From a checkpoint of a small contrastive image-text model: text encoder layers 6.
Rows from block 3 of the text encoder of a small contrastive image-text model, named by matrix and row number. Rows with one number belong to one neuron. Each number is 128 + 32 x the weight over its row's rms, rounded and kept within 0 to 255. All counts start at 0. Numbers have three digits each.
After each neuron's rows are labels from the 100 texts, of 14848, where the neuron reaches its largest size: "fires on" is the input token at the peak. Only what is clearly more common there than usual is listed. The data: photos of plants and fungi (iNaturalist).
# gate: MLP gate (text_encoder.blocks.3.mlp.gate.weight, 848x320), inputs 128-191
# fc1: MLP up (text_encoder.blocks.3.mlp.fc1.weight, 848x320), inputs 128-191
# fc2: MLP down (text_encoder.blocks.3.mlp.fc2.weight, 320x848, transposed), outputs 128-191

gate.499:159185152161092148123119124050162146142119130173154136109177156152152123107092131093172089079124116124156151130132128083130118059124143133134156153079133122176115145079181097103126071107130149
fc1.499:143126101144154074117150127195095068094092136083120124106149112140098138125114123151123099111157141104112135105123159123128132096150104116129117134092119156057144097193115179187194109142154084
fc2.499:134116116104099151118124093052144124155113127093123123094074139204119157107166168151094156160090068148101100121082139189151207188080132124125133116214138141130137137152095146072116120172122159
fires on: "lamiales"; "<end>"

gate.486:147101125090184063166136072132108150138109161156140169110134132082107152115200111115129130132112122182142165136173153160189134187157145149100125189162093137159099090105148114127143129148106099
fc1.486:176185133145057118116090160077175127088124072104131098095120102218168116122080136145138166085171101156151126117139149071084147021110097101147132095079188143096157166112105088133114127131101134
fc2.486:095166147192094128140093127078110171159121111109124134144088126088127107158119087126122126105126160083086092152111085099137129129164149161132103100145090119143170102128158154061119156131103136
fires on: "asparagaceae"; "("; "dasylirion"; "pearlwort"

gate.220:119187158094120166102159152087198151118177137076118092111132177140106106112171151116084136102177123189149155109101186102086133169085159117141126119080056139122086131140108097123172130073095084
fc1.220:097171177149134176092121201076133130099146167125118121088099169171090103156152149145064111182120132132133173078107189111109086134132133173111064135096093106077132158166108142150148130057078078
fc2.220:105078176155204162108037110102103137143169097143158153123146116113081061112119153108161178160074177176099112197129140124090137146100101127125144086123142165166091098145148135130117158148165105
fires on: "celandine"; "<end>"; "strawberry"

gate.364:096113165061100163153127172174132160144107055120151160109122183206182165118178105107124091104127172083132087107099140095092160145091129128125124047123082167195138126124194113087078096074174125
fc1.364:177128073146160089092127069100158128110116157121113098158160125074101067131078142165120139140133079144141115148094053167171123122157124136086122158129122103105102140149071079138161111192092133
fc2.364:122174077128144137024167133083171051119098197135134147171129154114099126140127145132069067156158133174124118130125097171178160098137161160115096141129120139130119066103157136145084107183177126
fires on: "aspen"; "populus"; "<end>"

gate.638:140149116094108139091100157125115134121156116089141158150139146169090091103112088177147088156180136132105125097173138187173095108074126082117108129160075162189103106149174165114121133143126190
fc1.638:111148096093134148120121141106087173128134132092120129154128135183101084117143110162137063128174120144098123091161149163129099091070099095131115148152110148185128146178168153137121133141102176
fc2.638:116099111095137130166116143116142072118173171102133121125153060132108066130114091120152102107085114137083157143097107142127210098195063088129099110169181162128131187145118089129173151166115112
fires on: "gentianales"; "<end>"; "("

gate.742:126081097120117046125113084103109116180112111151163097166130125166164113151174143183080152097071129133173189170129139187112168139118161161119105095173110117147118116138132164129087120150073078
fc1.742:125061151148167167103122173153154138076129078115156129148164104081104108121099111079087041091147105097143103099125104128076127071133087106182155155137163157091117098131181123147115181115149105
fc2.742:195104098147156139130145133170101124137118093143164189169132131095156108118119163061170035064138103125114115133120120136154083137186133092118086093114068126148125142142147149102108122112155153
fires on: "asparagaceae"; "yucca"; "dasylirion"; "<end>"

gate.282:129115105116123134112136116197115204142136150130086112080112145160144114135139122133143166132174135187133114130154173147165163186149130157094148117099128129130109166133129132140134136119121036
fc1.282:125104170197093206084131115151130127142107165098098142172140118128126137205144158120098173078118126183098146172141157098028155131165160133146126174095106141095112102126153126129102174090085174
fc2.282:159138133160185126104120142132082133118179082116123093095126130076144107164121117189136090125093110121152135096116119063166094165135145100084155091111141135097150131174144194128165113172180184
fires on: "guelder"; "<end>"; "pulchella"; "fox"

gate.167:138077159114140113186121104128187133088148166152094126124142085147163155110158081126172126069135122154168111157193164120201132093106116145131049073140075125144131124112124118123135158119131174
fc1.167:136188095127105147104156157145070128148097115105131158128115156089089092170123175113066132182134146105122148146091101113103116165160142115102202168109188103112102120133094138111101066136139098
fc2.167:084125122169130176135122108074075100152120119190109177127112120087136157115151094105134084117136141138114142133170085186118099106137148138165155166140202148163176084097125146133072087133116087
fires on: "gentianales"; "<end>"; "("

gate.238:116143130131189151085182123177107128111141148148112158127121132106091141177158088088132189096182140103167146123136108126157142112056159132102144146158176133185110171150105122083176138165169125
fc1.238:137121112123142122072122115164179157133142154097145130088091154158164076184086095082189164100139199128108142130177087174142146154138094127151107071150177133104083095136143140129190134113136184
fc2.238:082138166135071118191145109087173130164105076175103091154145093180158103101089159198130094128152120100078173070128173139141116148180127108104071112184139120101142124141064152091127121128120099
fires on: ")"; "cardamine"; "<end>"

gate.549:125094210149109181122207122099151134180195133167146075091168093132121119142069087142131160122196133125122116154103110176116138108124125159125179144117170111150126150137114078134115161111127079
fc1.549:133057205158123165151198122090146143165172117153172080080147110128150121157069091151152143130214147130118130144098112151074157124129126171076160162113156136141125131131153097121101121103132111
fc2.549:144070107196131102099166133132147172177116138127131097071064111148150133136107115102113136088177098144113116127136096112149175104144122171109124155091109156091080165107131159122130131095136128
fires on: "guelder"; "<end>"; "pulchella"; "fox"

gate.299:184069145136116103091135167077120133096128139148197169151132081079053149130133091156124123121121174042129138120083084086104088173101152147138150091110147110119130110134121119106188159126195132
fc1.299:104100137164122070113155162107125061112123155176191119141132116075084139120078124165141120087137185090091127138122142116101106161111127174089148113148126134130117099085125087091179160112156116
fc2.299:138082134097124146129120143145157128114101102064140119131111048163161109135115140098144156130105140069060198148086043114126111157108128144126137073134129121139099150116122127114166112151145112
fires on: "silybum"; "cerulea"; "live"; "<end>"

gate.381:209171130176134133113133151162104152114137092123141101094128216125242124135195122142049147126142130139112132154118139158122144148109173105133171106191082123089105151053094097206105103157157130
fc1.381:163190179151142147115123124127097150118150100102147109099131211139232114159149127141082081124129111137088153197088138116139136135131140085115176099183156169091126156118141075198101125146138124
fc2.381:065176145093064124136132094109090126163160117089087139146191142129151082100163155087156097152090063085106139183157180139136127110127158139096101176176176134133141076168069144091110163082081127
fires on: "glomerata"; "<end>"; "ilex"; "olive"

gate.655:137144150094102174106117096129143142158063110180130174092143085067144128126165131123109131080136158112096141129152088200117141139114136154138172146080156107155191115135138112129102042150173177
fc1.655:199199117105155160113110142111090148142077088091099140138151135091132088106093075105128141109172184176158173164138109168079091080124072137126095112083147110172136141097090114132143074180187076
fc2.655:132096081173132118092112149084140085152105117132140153097115133127162116144153098160112067144147049112068053110169077070201142167132085141125127170148119072072135124084143134091110142170124156
fires on: "aucuparia"; "("; "rhoeas"; "<end>"

gate.79:147151129164104101108123132133104143098140192189173163164110146131163127111139139131060113139170193159146144153163126118201117070151076155124085134109139084100112139143095105174106107105115152
fc1.79:148166162183097059123121116100157151108079155137216133118081148118151132123122123140124116120180133128123130196166098081202093103097121150081095103191101127186164087105114098151088120177143164
fc2.79:137074145073116163116062113121108152154149147101154097163162178140116131136130094150150123069117075167089162108097088125166111106109055113096117155112181201069113141144140137137104117157151154
fires on: "("; "rim"; "sulphur"

gate.497:126078165176090159111136127135103119116139135108105133130132192161156105150127174164152151104148151168122084094075134136137145085166176083080112092203134137154108132161158125150131093180168239
fc1.497:151134137134078103175104145106110105177108131125084161078136109176082112124142109110169133119160104158143162187102109111080161137120129162124106138172184091078143153134111082100126144081120149
fc2.497:155184156122109141151159183121124111120125177150122142154146077173127168111073071132071129099092148122136222125084137107148154122151085168141109077187142083125132108107118110144192194120239087
fires on: ")"; "vulgare"; "matteuccia"; "<end>"

gate.290:171154198056160129094126096138119085163177142145137077087117130121083074156164164048124097119158125185089146102134188136197126178156152172105145092163144126125110115176130135190135125089115092
fc1.290:151178120107198106151113106064171143104165168150142115124177136134081166100076133085110120149141169103115154161121204136154096083180117171108171088114132128049112100082168077143169121083111108
fc2.290:091072163174099153169117163137124144139064137062102170140152123116159134169188085119147144081155088116195132145114092156106093074165109088161095119108150123131134150073093177151095176143096146
fires on: "strawberry"; "<end>"

gate.374:141125163080171098097144110139139151127159180126124192126130118197090176175084132152092143115101160151120103098139193134113148143152148146127137082136118153084118134164128089179131110075164169
fc1.374:107159088158122165124097118093097109144157144140148076133134148038151094153122090150153127131221156146104136127138072169129116105131124113120088105155087159153168107094151117096109137142139127
fc2.374:118151184196130188100149138140095162110102158165193149124138097137134155111145151151152189164138151137069138071152113189088097080088164129145082163146141167090104135101128098144187125087153142
fires on: "lamiales"; "americana"; "<end>"

gate.233:123159131093142182170081207094128138107142170181115156114173118148130058119160099110176093127136161110123161078150086145121135116128136104132116116127117149129097108156169115154095096042173142
fc1.233:122127140093134205200137195143131106148121174165131132103164119132119108120150124124151113099084139123127189098139077138127148153152115119104133100161101178137058064154143145167084109025159112
fc2.233:162096117087168146203131102149119142126157105099161094047103155134131190113113148065076126111108136116086095147123141135154112120114188157112091124099140117136100197150120211076098168095185146
fires on: "silybum"; "<end>"; "asparagales"; "("

gate.300:162121122129101054094077125127133110081088133156110065149123088099145134121146105148109143116115132091139220093097142177112147125078127140163112156125158132139214180149078113102138109147096146
fc1.300:137159094139076152115088097127155148114122118155120099103071154092140124105110183058076118179129131062146203100198084186145121124098087098137136122139102135108190137071097150088170149151130155
fc2.300:105164148104027174159097076148054145087098139108125117157085116151145078125125163095157132109151102171143109112152133119104134126062142111115113138125112108117128147099156119176061146165151118
fires on: "betula"; "aucuparia"

gate.690:124110080155117156130153161089184164146098128099174140128137124117097099070145154121132162082178155108106082134154116096155192090116082125117124117121111111152098140081134140134124131135186133
fc1.690:137223137113161109130144109139097127154087168148116142097128111212070122101155105044092173118155109098189115148151134153202121079152107088074147079109084132088116111095101160211082109135080113
fc2.690:130097161121119122140153095093184150110128099152115093136138145148088142070121123090156150095140116138149180162174151150154127175197104097140151147165136135117138171144143090144157110139110129
fires on: "spindle"; "<end>"; "aquilegia"; "cardinalis"

gate.397:176076099146092124129098136048156128131164130114154194095123144078084174108142110126105152114089121077162119162094101157125114156167151119224118147099130138125154087064131108040151100143135144
fc1.397:158042128186079143084132137115152145096177171099152157135096105143063100085173157085118157126151146091078178191093150132180183209153118132177125121089114081125112113099149102120127151156164117
fc2.397:099124187097086087095122092071175094143170092119133098151113169132139055136160145142152084164105105105169154179067074123151207060137081141149186159157144162115085139075170116115147138088119143
fires on: "lichen"; "daisy"; "rabelera"

gate.689:048179201107188122168150096115102100071124146120118140173143181103126129168177096121105102173192082116133087128100187093122126107161152145163092150140131122095108106119190082172142059177118095
fc1.689:165119097092148136158136134061075077144144128153098136142181155126134134114123133104149120139141098153151144147144152125074133167119136131117133104166135072136114049109086105127113179204133082
fc2.689:169132124097167155141142095136102110171136119126099121178181143148177084150171083086118121042187130123044057106118106133092071089118083150112118095194178074092168096134135110127115167190177074
fires on: "strawberry"; "man"; "<end>"

gate.415:122162158129150125126124098069084118124109149120152095152105162121136075130142155118120105084122108130171134079057111131157132130098121051157111161170127117151136188084128148111115113162146092
fc1.415:082071161134147127109095131106167135118132117150116129172150133046142098115122245134121144145160114182151173098135089102135140143122134095089095159144139132124132118126102195083156177129135149
fc2.415:126139144137123178138145156123124135190037070096176109180123123058099187102114148193126153072136128148138125145146112124093179101113066172148097195083098123087132108090127130146140069193095116
fires on: "betula"; "jumping"; "milk"

gate.705:114169070155119085103104117042160187125099103152115130114142132124089129093150127155169114150103183119112117062093074200135096135180165090144087207121116135127217151132057140100124178145153140
fc1.705:111138125158086129158172214148139156172152139112166144134126098178143115103115098123148098139127103126132125163165177077107164075104166158126158035134082122126079110086193122145096118102137117
fc2.705:093134092142209133110127171136107156119101077073109126149082099114132167174156110102153153156170108093107049124144144150163107158175105069085157125129104224101107119193155150102091139160079083
fires on: "betula"; "<end>"; "quaking"

gate.398:151108113150073093115183162088135118078098151161187152150124121115069138103097135170091104090161152105112163082118147119138114105080134195101141086098103106129132112107116100097172147121150117
fc1.398:129086094158110137122178123106097118105101137192195174159136115123086144103122105154092072065105146114085142068122150148127116093060146163122136107109112091143142104141141081110208143108168098
fc2.398:141132156070168104148171111166180110107154174141122129102160118171193131156129107076102140118070089085053155164171069101222122183138151148129063100207139082157139121111100084143131108144150131
fires on: "silybum"; "cerulea"; "live"; "<end>"

gate.756:142126083081099100130134151163113119136168184075114135117131091148069149186110143130166103115093141104166107074102136177169089206080121149148109175112146090161122126125088144123131099122168106
fc1.756:158097115102120122148132104147142142111186179089082140116162096147112116163119144100131090104067160095109123135093159160126106182096121118107126144096094085126083133121096175136125124108193154
fc2.756:183057166067085156146103100183124181170133097170109154145106069161175140185120115130169080142081171145117167139116147132124100150132123086132189147146137160111091088157160169141112109164157130
fires on: "<end>"; "pinus"; "mertensia"; "("

gate.191:097069165111107164130159093079142136157131150169131131082173074138157111144146106129143087106204143116129055163043071225075142069094158136092166157091074181133084101172126155124172133200177135
fc1.191:122190098116098076127107140122112097088109182120135160149123166146086101093126148146115124120136122102124149098135107125119122132092152139114137107147097114142100109160091130092153109193127137
fc2.191:092155138095098153135043127115119132152093140153132124096157114087114160098154159080164146132137131138136137056165104107115101176045154135136127133131082127124137090130150110119093104178065125
fires on: "guelder"; "fox"; "<end>"; "pulchella"

gate.388:159140104106149125172129128106166158116152149135116154072093114104165082117206131151129152145148141108064161090109165142069153102103119158109098146149171123156109091139106144145131045126156156
fc1.388:119159116110168129131155138116158152117139142118089133081104127162157089087191127154124139175186129107069144106081155125106150122150109124126088125110157099180112128109096177091090056141160130
fc2.388:109133112123119172142114085101187188099140166113115098084120148146085047108187064210130153097168148133067198133109117102146116101139108167142107143136168103098085115121132127067172108186149157
fires on: ")"; "<end>"; "annuus"; "cylindraceus"

gate.134:141066170172098145126186132108144135196146120180121140080175110103164119160104120113080120139172139167100136096116094187107109147130091171063133182119133109136137136115149088129050155130164134
fc1.134:115081151118103149126167098112191116182183095155103125162145126120137124136079114143151088118166172112063124160078125186153133086135075114096146164092171114131130147090149114095114143065133163
fc2.134:176095070190141133103127169144129156113152109142144094062110102139149121161104072099144137105148179155195115089084133172119139117100140162164184169149076074113119128144157120088101148154160132
fires on: "guelder"; "fox"; "<end>"; "pulchella"

gate.331:113083191122184179113123100126124078113156124107120088173154111121127088140118138104123120130134125146148135098139143135189124130107163129049112073137105123102092123086127153115176121133106084
fc1.331:151073127118152136140142120091102078133153127136147106179171131091183114115149108123143113133090144103135119104122105181200129082072167116141131102115117162190109103089132168123179157113109080
fc2.331:109134153124133097091140067162162136132133130137175118086157108113153051181178134112088136062103126058122100078118057194174120146184128133171182075066090115172157197112183212094161148072077120
fires on: "<end>"; "yucca"

gate.481:102082131118150149142189117107116154141136123088089097132134115117193126175114089175152063134134111038117147095151186144159079112155149116122180095123133117109114175138113097069164120140154126
fc1.481:091109161138099106101160138128149114107155135159124151113127129144064098101191225138112181095148109150121161122139118154114199101143133107127159165124170155166117093133087178129110110116103157
fc2.481:140144159086198153103114107148164121107176147080103124089120081120070104127110116176154168080119080163123094133081127119128132156154072108108136123150103124137170097168094130062115114138174138
fires on: "<end>"; "madder"

gate.281:168177122085141174097163112125077113130177137064074117105097105118135091067118103087133150148104103177146126102147141083062144119130195116205101133110105107196128149150150138095189143154129127
fc1.281:135140152107152139164061133105167069129127174120103028133119132103141192162081134101111133104150129106186141140149127086079147104147094098192084121177109135089152126178108147127188129166169070
fc2.281:104100213167135095145085170057083142169124137117024118169183085177081130167162097103137150085156167220115171130122106098148093171166078146123092084105140161132140111148163154131162132143097149
fires on: "butter"; ")"; "<end>"

gate.123:106124109106059179110151211154162145134140099165154180121101161142187179146208115127167135139104162150158135129126099098156113147126168131156121065134114167087081095138169177097105144107169111
fc1.123:120106146133093177120169205129129131115139070164151144102128169183163162144186141140176133184116182176164110103084129085109123108091169100145105111131132134145129103127169183114092105034146134
fc2.123:135133156109088050163099166157076199114143120141121168099174135127116145107110133154187061122100134073107065079137138112044134142101102129133127121113135104149134142135106141098110123127108120
fires on: "populus"; "<end>"

gate.506:113168112124127137157143144096115138112088163139149118091122096140076087071138095142148148075150128123171120124154125075212121125128127128123106143137122120133112103095134204172130076119131120
fc1.506:144099154121157096112089112129149122121189113117129151172146128102140133200085143135121095167147119147090124102098129170028122115115179132142135160125122117109106181169154067074164145169137124
fc2.506:089148140152126112083120137203125078130113142112170154139093094133172158166146130126142147154140141159097131080111103097085148149074120102083049148111167089158156155138124080128155147141119136
fires on: "spindle"; "himalayan"; "<end>"

gate.180:147130133130114167089140051126049148130170110108066087170195096143089131110106070171137127130136123147090160102077097098149134155075178088150111112111122092109152136157165163070140148093107104
fc1.180:153153118098180107073130067133104141105151089142105069136153167194095142127098083165119154126140152119140141100062148077126147140113155073143083102109146097049161105164136152103134156077126162
fc2.180:141118097128131137080127176109115112088173170135147115129146151136119111170107078133081101113168120163129104167162069113087172136186145138104160141073162143095167141127150168195112153114094098
fires on: "acer"; "<end>"

gate.728:134145090136155142111104131154138096115104082126083120119153078138115125122069151136063073114139126111082127094035148088143128118145176146100134127141149111173143179168185085087147128173127141
fc1.728:076164127105151196086086082104101119139070144130133147113150125185096085138099094135177080123166172200079104138137161120149097096108116125123112167142148125209116150148157161109151131160119112
fc2.728:090173098166168145136081089110094079106136113066135123129173108106114155165119087167166112098131171151072045117109097073159136142107097125184115133069107168104117118166150182142159132153108118
fires on: "white"

gate.322:119171133143133141127101132164133126135134086102154157191176116166073115161106133070100129117190107149149120190140140171186130136113097141147106117157130097139116093131145124135010142091140064
fc1.322:083157147114110172135115131102163100093139181052047093150125135169099134064104157079055102085207120128113134161181111135162147066184109146135090120158147154104110137183145106167123133127109122
fc2.322:150034095202108164150083174062138137117150121063118139120130133130097159097151125056157084135166113105200122164080116135154123164131127103195127094162139090127096119112134127122102148157127098
fires on: "mayweed"; "<end>"; "rabelera"

gate.6:133143105092127065122115130137138042135111129128113124118144120094104164178163200066126140143153120115132156112132184134139096097182215120114137115149105106161120181166080109112098190107133170
fc1.6:103135122078166126104205131169149117100165059153123132134088153067092123100140137062184156105062163039120162144146130087112149121182147131168097142156161150168079111133168087107166185139177135
fc2.6:125163103136152132151102138091139121127128101138154120171126100155123095102139139158120152103142179131089080122140082154118133104167067107085103116090111109122110119104140116098140175099090115
fires on: ")"; "<end>"

gate.76:110159115094100140160095121124141165149119174137109110150125121120125181125093149083116137083092137127070151082089131102200181080105143068080101117122178142156148073094174146108134139158186152
fc1.76:153114165160116117113149180145116151074124097086116111117150135144121078166182102137152123169168129140167119207163153144077152146153155145151142147110091127111129179178098097141071110149069112
fc2.76:131165126120141111094146152106135168181144167118113145141146149141157184131114102093066148100092108103106136122118075120157133088112136145164143040113110089071134093106121156071177168161109146
fires on: "milkweed"; "chicory"; "<end>"

gate.677:140167152108098062136125103109111102080120155086169142080158157156129143119131120202121125166147131132112190121094135149102110147170106150084143154143130158186203128124145183094062080034138113
fc1.677:151195089155067098146129178087116113137147165089119150067140160177172147143151177180130145131123147090091160130100161157091139145124127124050148157156152147134165134114149149114044099092140138
fc2.677:196103079138185184130143120088170152135156101147156147095103110076120103124136118116144145069143115159116092102162152117110156045129083084143115128101183111189152181114178110176143129129079126
fires on: "("; "<end>"; "tripleurospermum"

gate.630:057111105112154125123143124138098150110099159072146087119116134116150128138098124096140149127056112159052153113153143133120113172177129100118129172139078135106129062118096137114126128066120158
fc1.630:119184171162135115105113111121098111103077139148155110123124147161139167129140156102167193126110212111115106102082117135037079174213134098145103147137191142059122123198126087098130148185120140
fc2.630:123124158113140118130126108090106129156109169100155106137089125094090111146121152157178183113096148144105159104123146118086127167139153166112075156126135100137143103154058122161160153193144138
fires on: ")"; "<end>"; "davidii"; "silver"

gate.649:154126115111173088160158113153168131123161128143140139153113091124120148124150075088143184124090123124126127178138135165146124163191186151149095098154074171153152137135133116106147079118119136
fc1.649:117130130113143120117153061146071099137099145169128139132125088081144174133167132143144108137121192149148150119124090146167119164125139131097120150134091099154115121127136154124162090164127145
fc2.649:171112080147146132084097087146158143079146134135111052153138199110083114054187152156182147137144131143165141132108138168077140204107127126168091123125214156087161101115110107122115110156145111
fires on: "asparagaceae"; "("; "dasylirion"; "<end>"

gate.119:132106155155189081097103079156123125129129064120209115135108110144099097141181126122112100202158106140103192095143091070145174147141088086142144089128133157136089123086102119132076091078071115
fc1.119:151104135113157112148112157099136122157088086134157138151128156134135106127129167112144132103146157085179090091174063132118107121124092147144077130175143148119124116089102131083143069124157193
fc2.119:172129164113121096176133187082136144139094148114061100088143178147144141160123095138165131070167099095120101091077112126115095094140099110092143097179077062175159129123133128069127149099138135
fires on: "<end>"

gate.55:073158179133126161119123139105153165119115140092157100112136164143078103107192146087070110105139113097118231121079139094121124130148097170141117124091061127096174107153062120150154101104123096
fc1.55:164115104140129090165169129145060083105145152169112163111158070138165097103107060145206168130106100167114062144174153116185124141106174111138130129135133109176102137105152129087082160163167181
fc2.55:089192124118167030122158159134175159085166097127114181127084173128179101131152110190133145128118102105122094133167105083153110158096164101161162129121122119114143205138117136143106125152095181
fires on: "celandine"; "<end>"; ")"

gate.500:120150113126142135078153143093107124130139088144124148099100140157145066097140162089153129161145140118085161150144101105082108104167167124159154145112194052163099147063157167139077106163145096
fc1.500:147116095144153124153111137153136119095139170097134105155188080079121140149110052147119121083108146191172094129090130147177119152112123150097114146107100228112177126187113064106150146075112114
fc2.500:143113084148219109106128070098146092081141133146111145093114165088117120104143243143128065059121207114098088147154143133103162126150121115079142111064132103160131090111154096129177233049095189
fires on: "<end>"; "primulaceae"; ")"

gate.704:155139144117139150062109102125152138138138088110112186096139156113112126133110139120091122141132134084165069144128120164140116141179138135107138137197094104141103180179119138130148103070137124
fc1.704:177153112093146139048108095130161151141133100130087147097148161077111118096126145124090104151118169105156047152149141160120144102151117125089108145177098078154082145148078143151160127069111093
fc2.704:090121142109103160159121113157080140165141114154116128138074115105111080079153108075061124166091156131069150131164134124129151114062117170114135091164155165129066174139114130089085083160110177
fires on: "bugloss"; "<end>"; "cylindropuntia"; "("

gate.207:099158154148126134148101124109105109095137143100096108132084122149138134105161171135128111118131160115061041151134139139174104099113162125203162061157173195112197120112145114182137142102112087
fc1.207:134050127120123157120112136131095154117026125165134167113132108195115141151123145128121078184077160114080142125115172104144130156104123129111230099167139155145113099151139138140097170098102079
fc2.207:122157185120114139134069128114106166154121178156074100167138168087123176098120116056173086076134137152086142083163123144184144075085120134179133093057141154172139175163105196162153186135181120
fires on: "buckthorn"; "<end>"; "sundew"; "spurge"

gate.27:090154176107141171134110165085192115129144152113160117147122204136063088146155133102064153169115126160102192115071137106092068105163135124140114155145082106090121187136109099149147105125123089
fc1.27:091164210095130175112131130073154109152133138096142118128101199168110082140182164086081110137155123166098194123092182140083103120128135144133091146153125104082123155133087110130151097074084083
fc2.27:130113131187096120171079128117110132166148077120075088084157079130082175065124118088136090124114170190121156171062181126121138160141132129090131089161117110122082108126091143128083150106079054
fires on: "celandine"; "<end>"; "strawberry"

gate.640:178101126171151178131140160072143118083068182158176156152204153095122103110130111122140113095174107142097160113133134118151098101105156127157125127113079126106091106125121105163175130091116153
fc1.640:057160115147110173090116120145173150115129131090141119112133081082156158129146150082085140133176083171128123124138089122115148134189097089200132147138102145098113105099126166148067159091112133
fc2.640:124118113112114090127076108120180180148104126101162175176134085070139072178132112123084139166135101149182114086169134136085082086115087087192141102074065113152067185118159133172099151127111122
fires on: "silybum"; "cerulea"; "live"; "<end>"

gate.128:161123181076154191082086146128091143122149143112111161188100234176122080125147176121077066148145084166111228137058176110080135122148145126171141075141096122093134148158111116101136113185111135
fc1.128:092108175166129158111072133145117087150121185129092135128123225141095157169122154157071110139081104074148170141116182147109164130120115142132111171153062111142144134098061135127151074152113061
fc2.128:087178167145159124150043070086164147182136124151120164091133127149106141096121188093149110145132121126102174192079103105088108109198085132111163177159083144144103108146170129104116172080167100
fires on: "celandine"; "("

gate.12:137074140147181072128153165108094112120198126175130167107125154156171148109155123125081109141124089126170076132113139133161130121079157133144081137110108055111132138112133186150087118187091114
fc1.12:125119143102150070111147129101166151142081161127148174124068115142147163108127133111111164147131093119118111116157133151136103074061201141076110157098117112124084137095075118127041140179146184
fc2.12:149089160070129125161100102159101117133170051144126099121152167104149086109094162072113109139109039129153090128165151054089100174102132175156139124088136109142119163153144121123122131199130172
fires on: "glomerata"; "clematis"; "<end>"

gate.257:139151124133136183182162094112088144143046107142110121131140138164113098132154153157106075068084092108162119134126142083148121122180084203102156157108115114120122131105182094124105107155152170
fc1.257:168110160129161146073128096116110124146175123118200135136156068090147129128060129116128139218126110170106106148118096100127137137110178138127109083124116112122167144107126158176142118087130127
fc2.257:105148141099160151081132108126120118112142107180179175098145120113082146154085168143127130157110133143114141183141093088083149116087084136135172093156104121105126128140122064108157099094085187
fires on: "muralis"; "<end>"; "lamiales"; "eggs"

gate.578:092123124206138107103101109125126150121103103137114096086095129099160106110158131078107084135057110152213107110119073143163135064159164117115158141204113194076156119104157116081108109204097132
fc1.578:118090083171100107089096129091121119114058194186101158122075137069138047099107146127164103106087130102149131141051120128150092122114173138152130110135129114096148095177160115129139126125196156
fc2.578:114159161099080148091149095145152131142203152143121127150086124106234136099137148100129127159121062174107130161158155141092084045173112157135077172157115079139091117123087090177099097119128135
fires on: "betula"; "<end>"

gate.628:205165135096119124119074135160178126104102102135127138158079123149070183072109107149126131093139142128179138094132119153099139128155118139100119112108181124120156172118124119151154100130117165
fc1.628:173177094097130106144142101151153097086080119101093136152107154176121146079118107188126132108127150149160134081092075131074128127179133112078125057121182094112190189121123115146121065103131138
fc2.628:154113078091143182118176118109114152164129167093122112136159133137082180156138139142134134143129157107095125111099099108124137110113185113142219095141099145123114116109068137084121148081160143
fires on: "class"; "magnoliopsida"; "<end>"

gate.126:164129137139073162116178137148087149077095116157145155161178085121116153091102146157120144144098122131139106170108220120158161090089153127132160114144109086112105113154157073144150155149144107
fc1.126:120147131105165133132070125173133107122168105107098097155109095091155079208135150115137132076177129178111098111111158166122150108179147140130186115192148190163104197122127170133099133144093145
fc2.126:095135135168092084099165130149184113157057142112109103158096098128127198121142105114154119152162095110121142096158101144115138082094123105142140148079077165099124104068138159073129104127135142
fires on: "silybum"; "cerulea"; "live"; "<end>"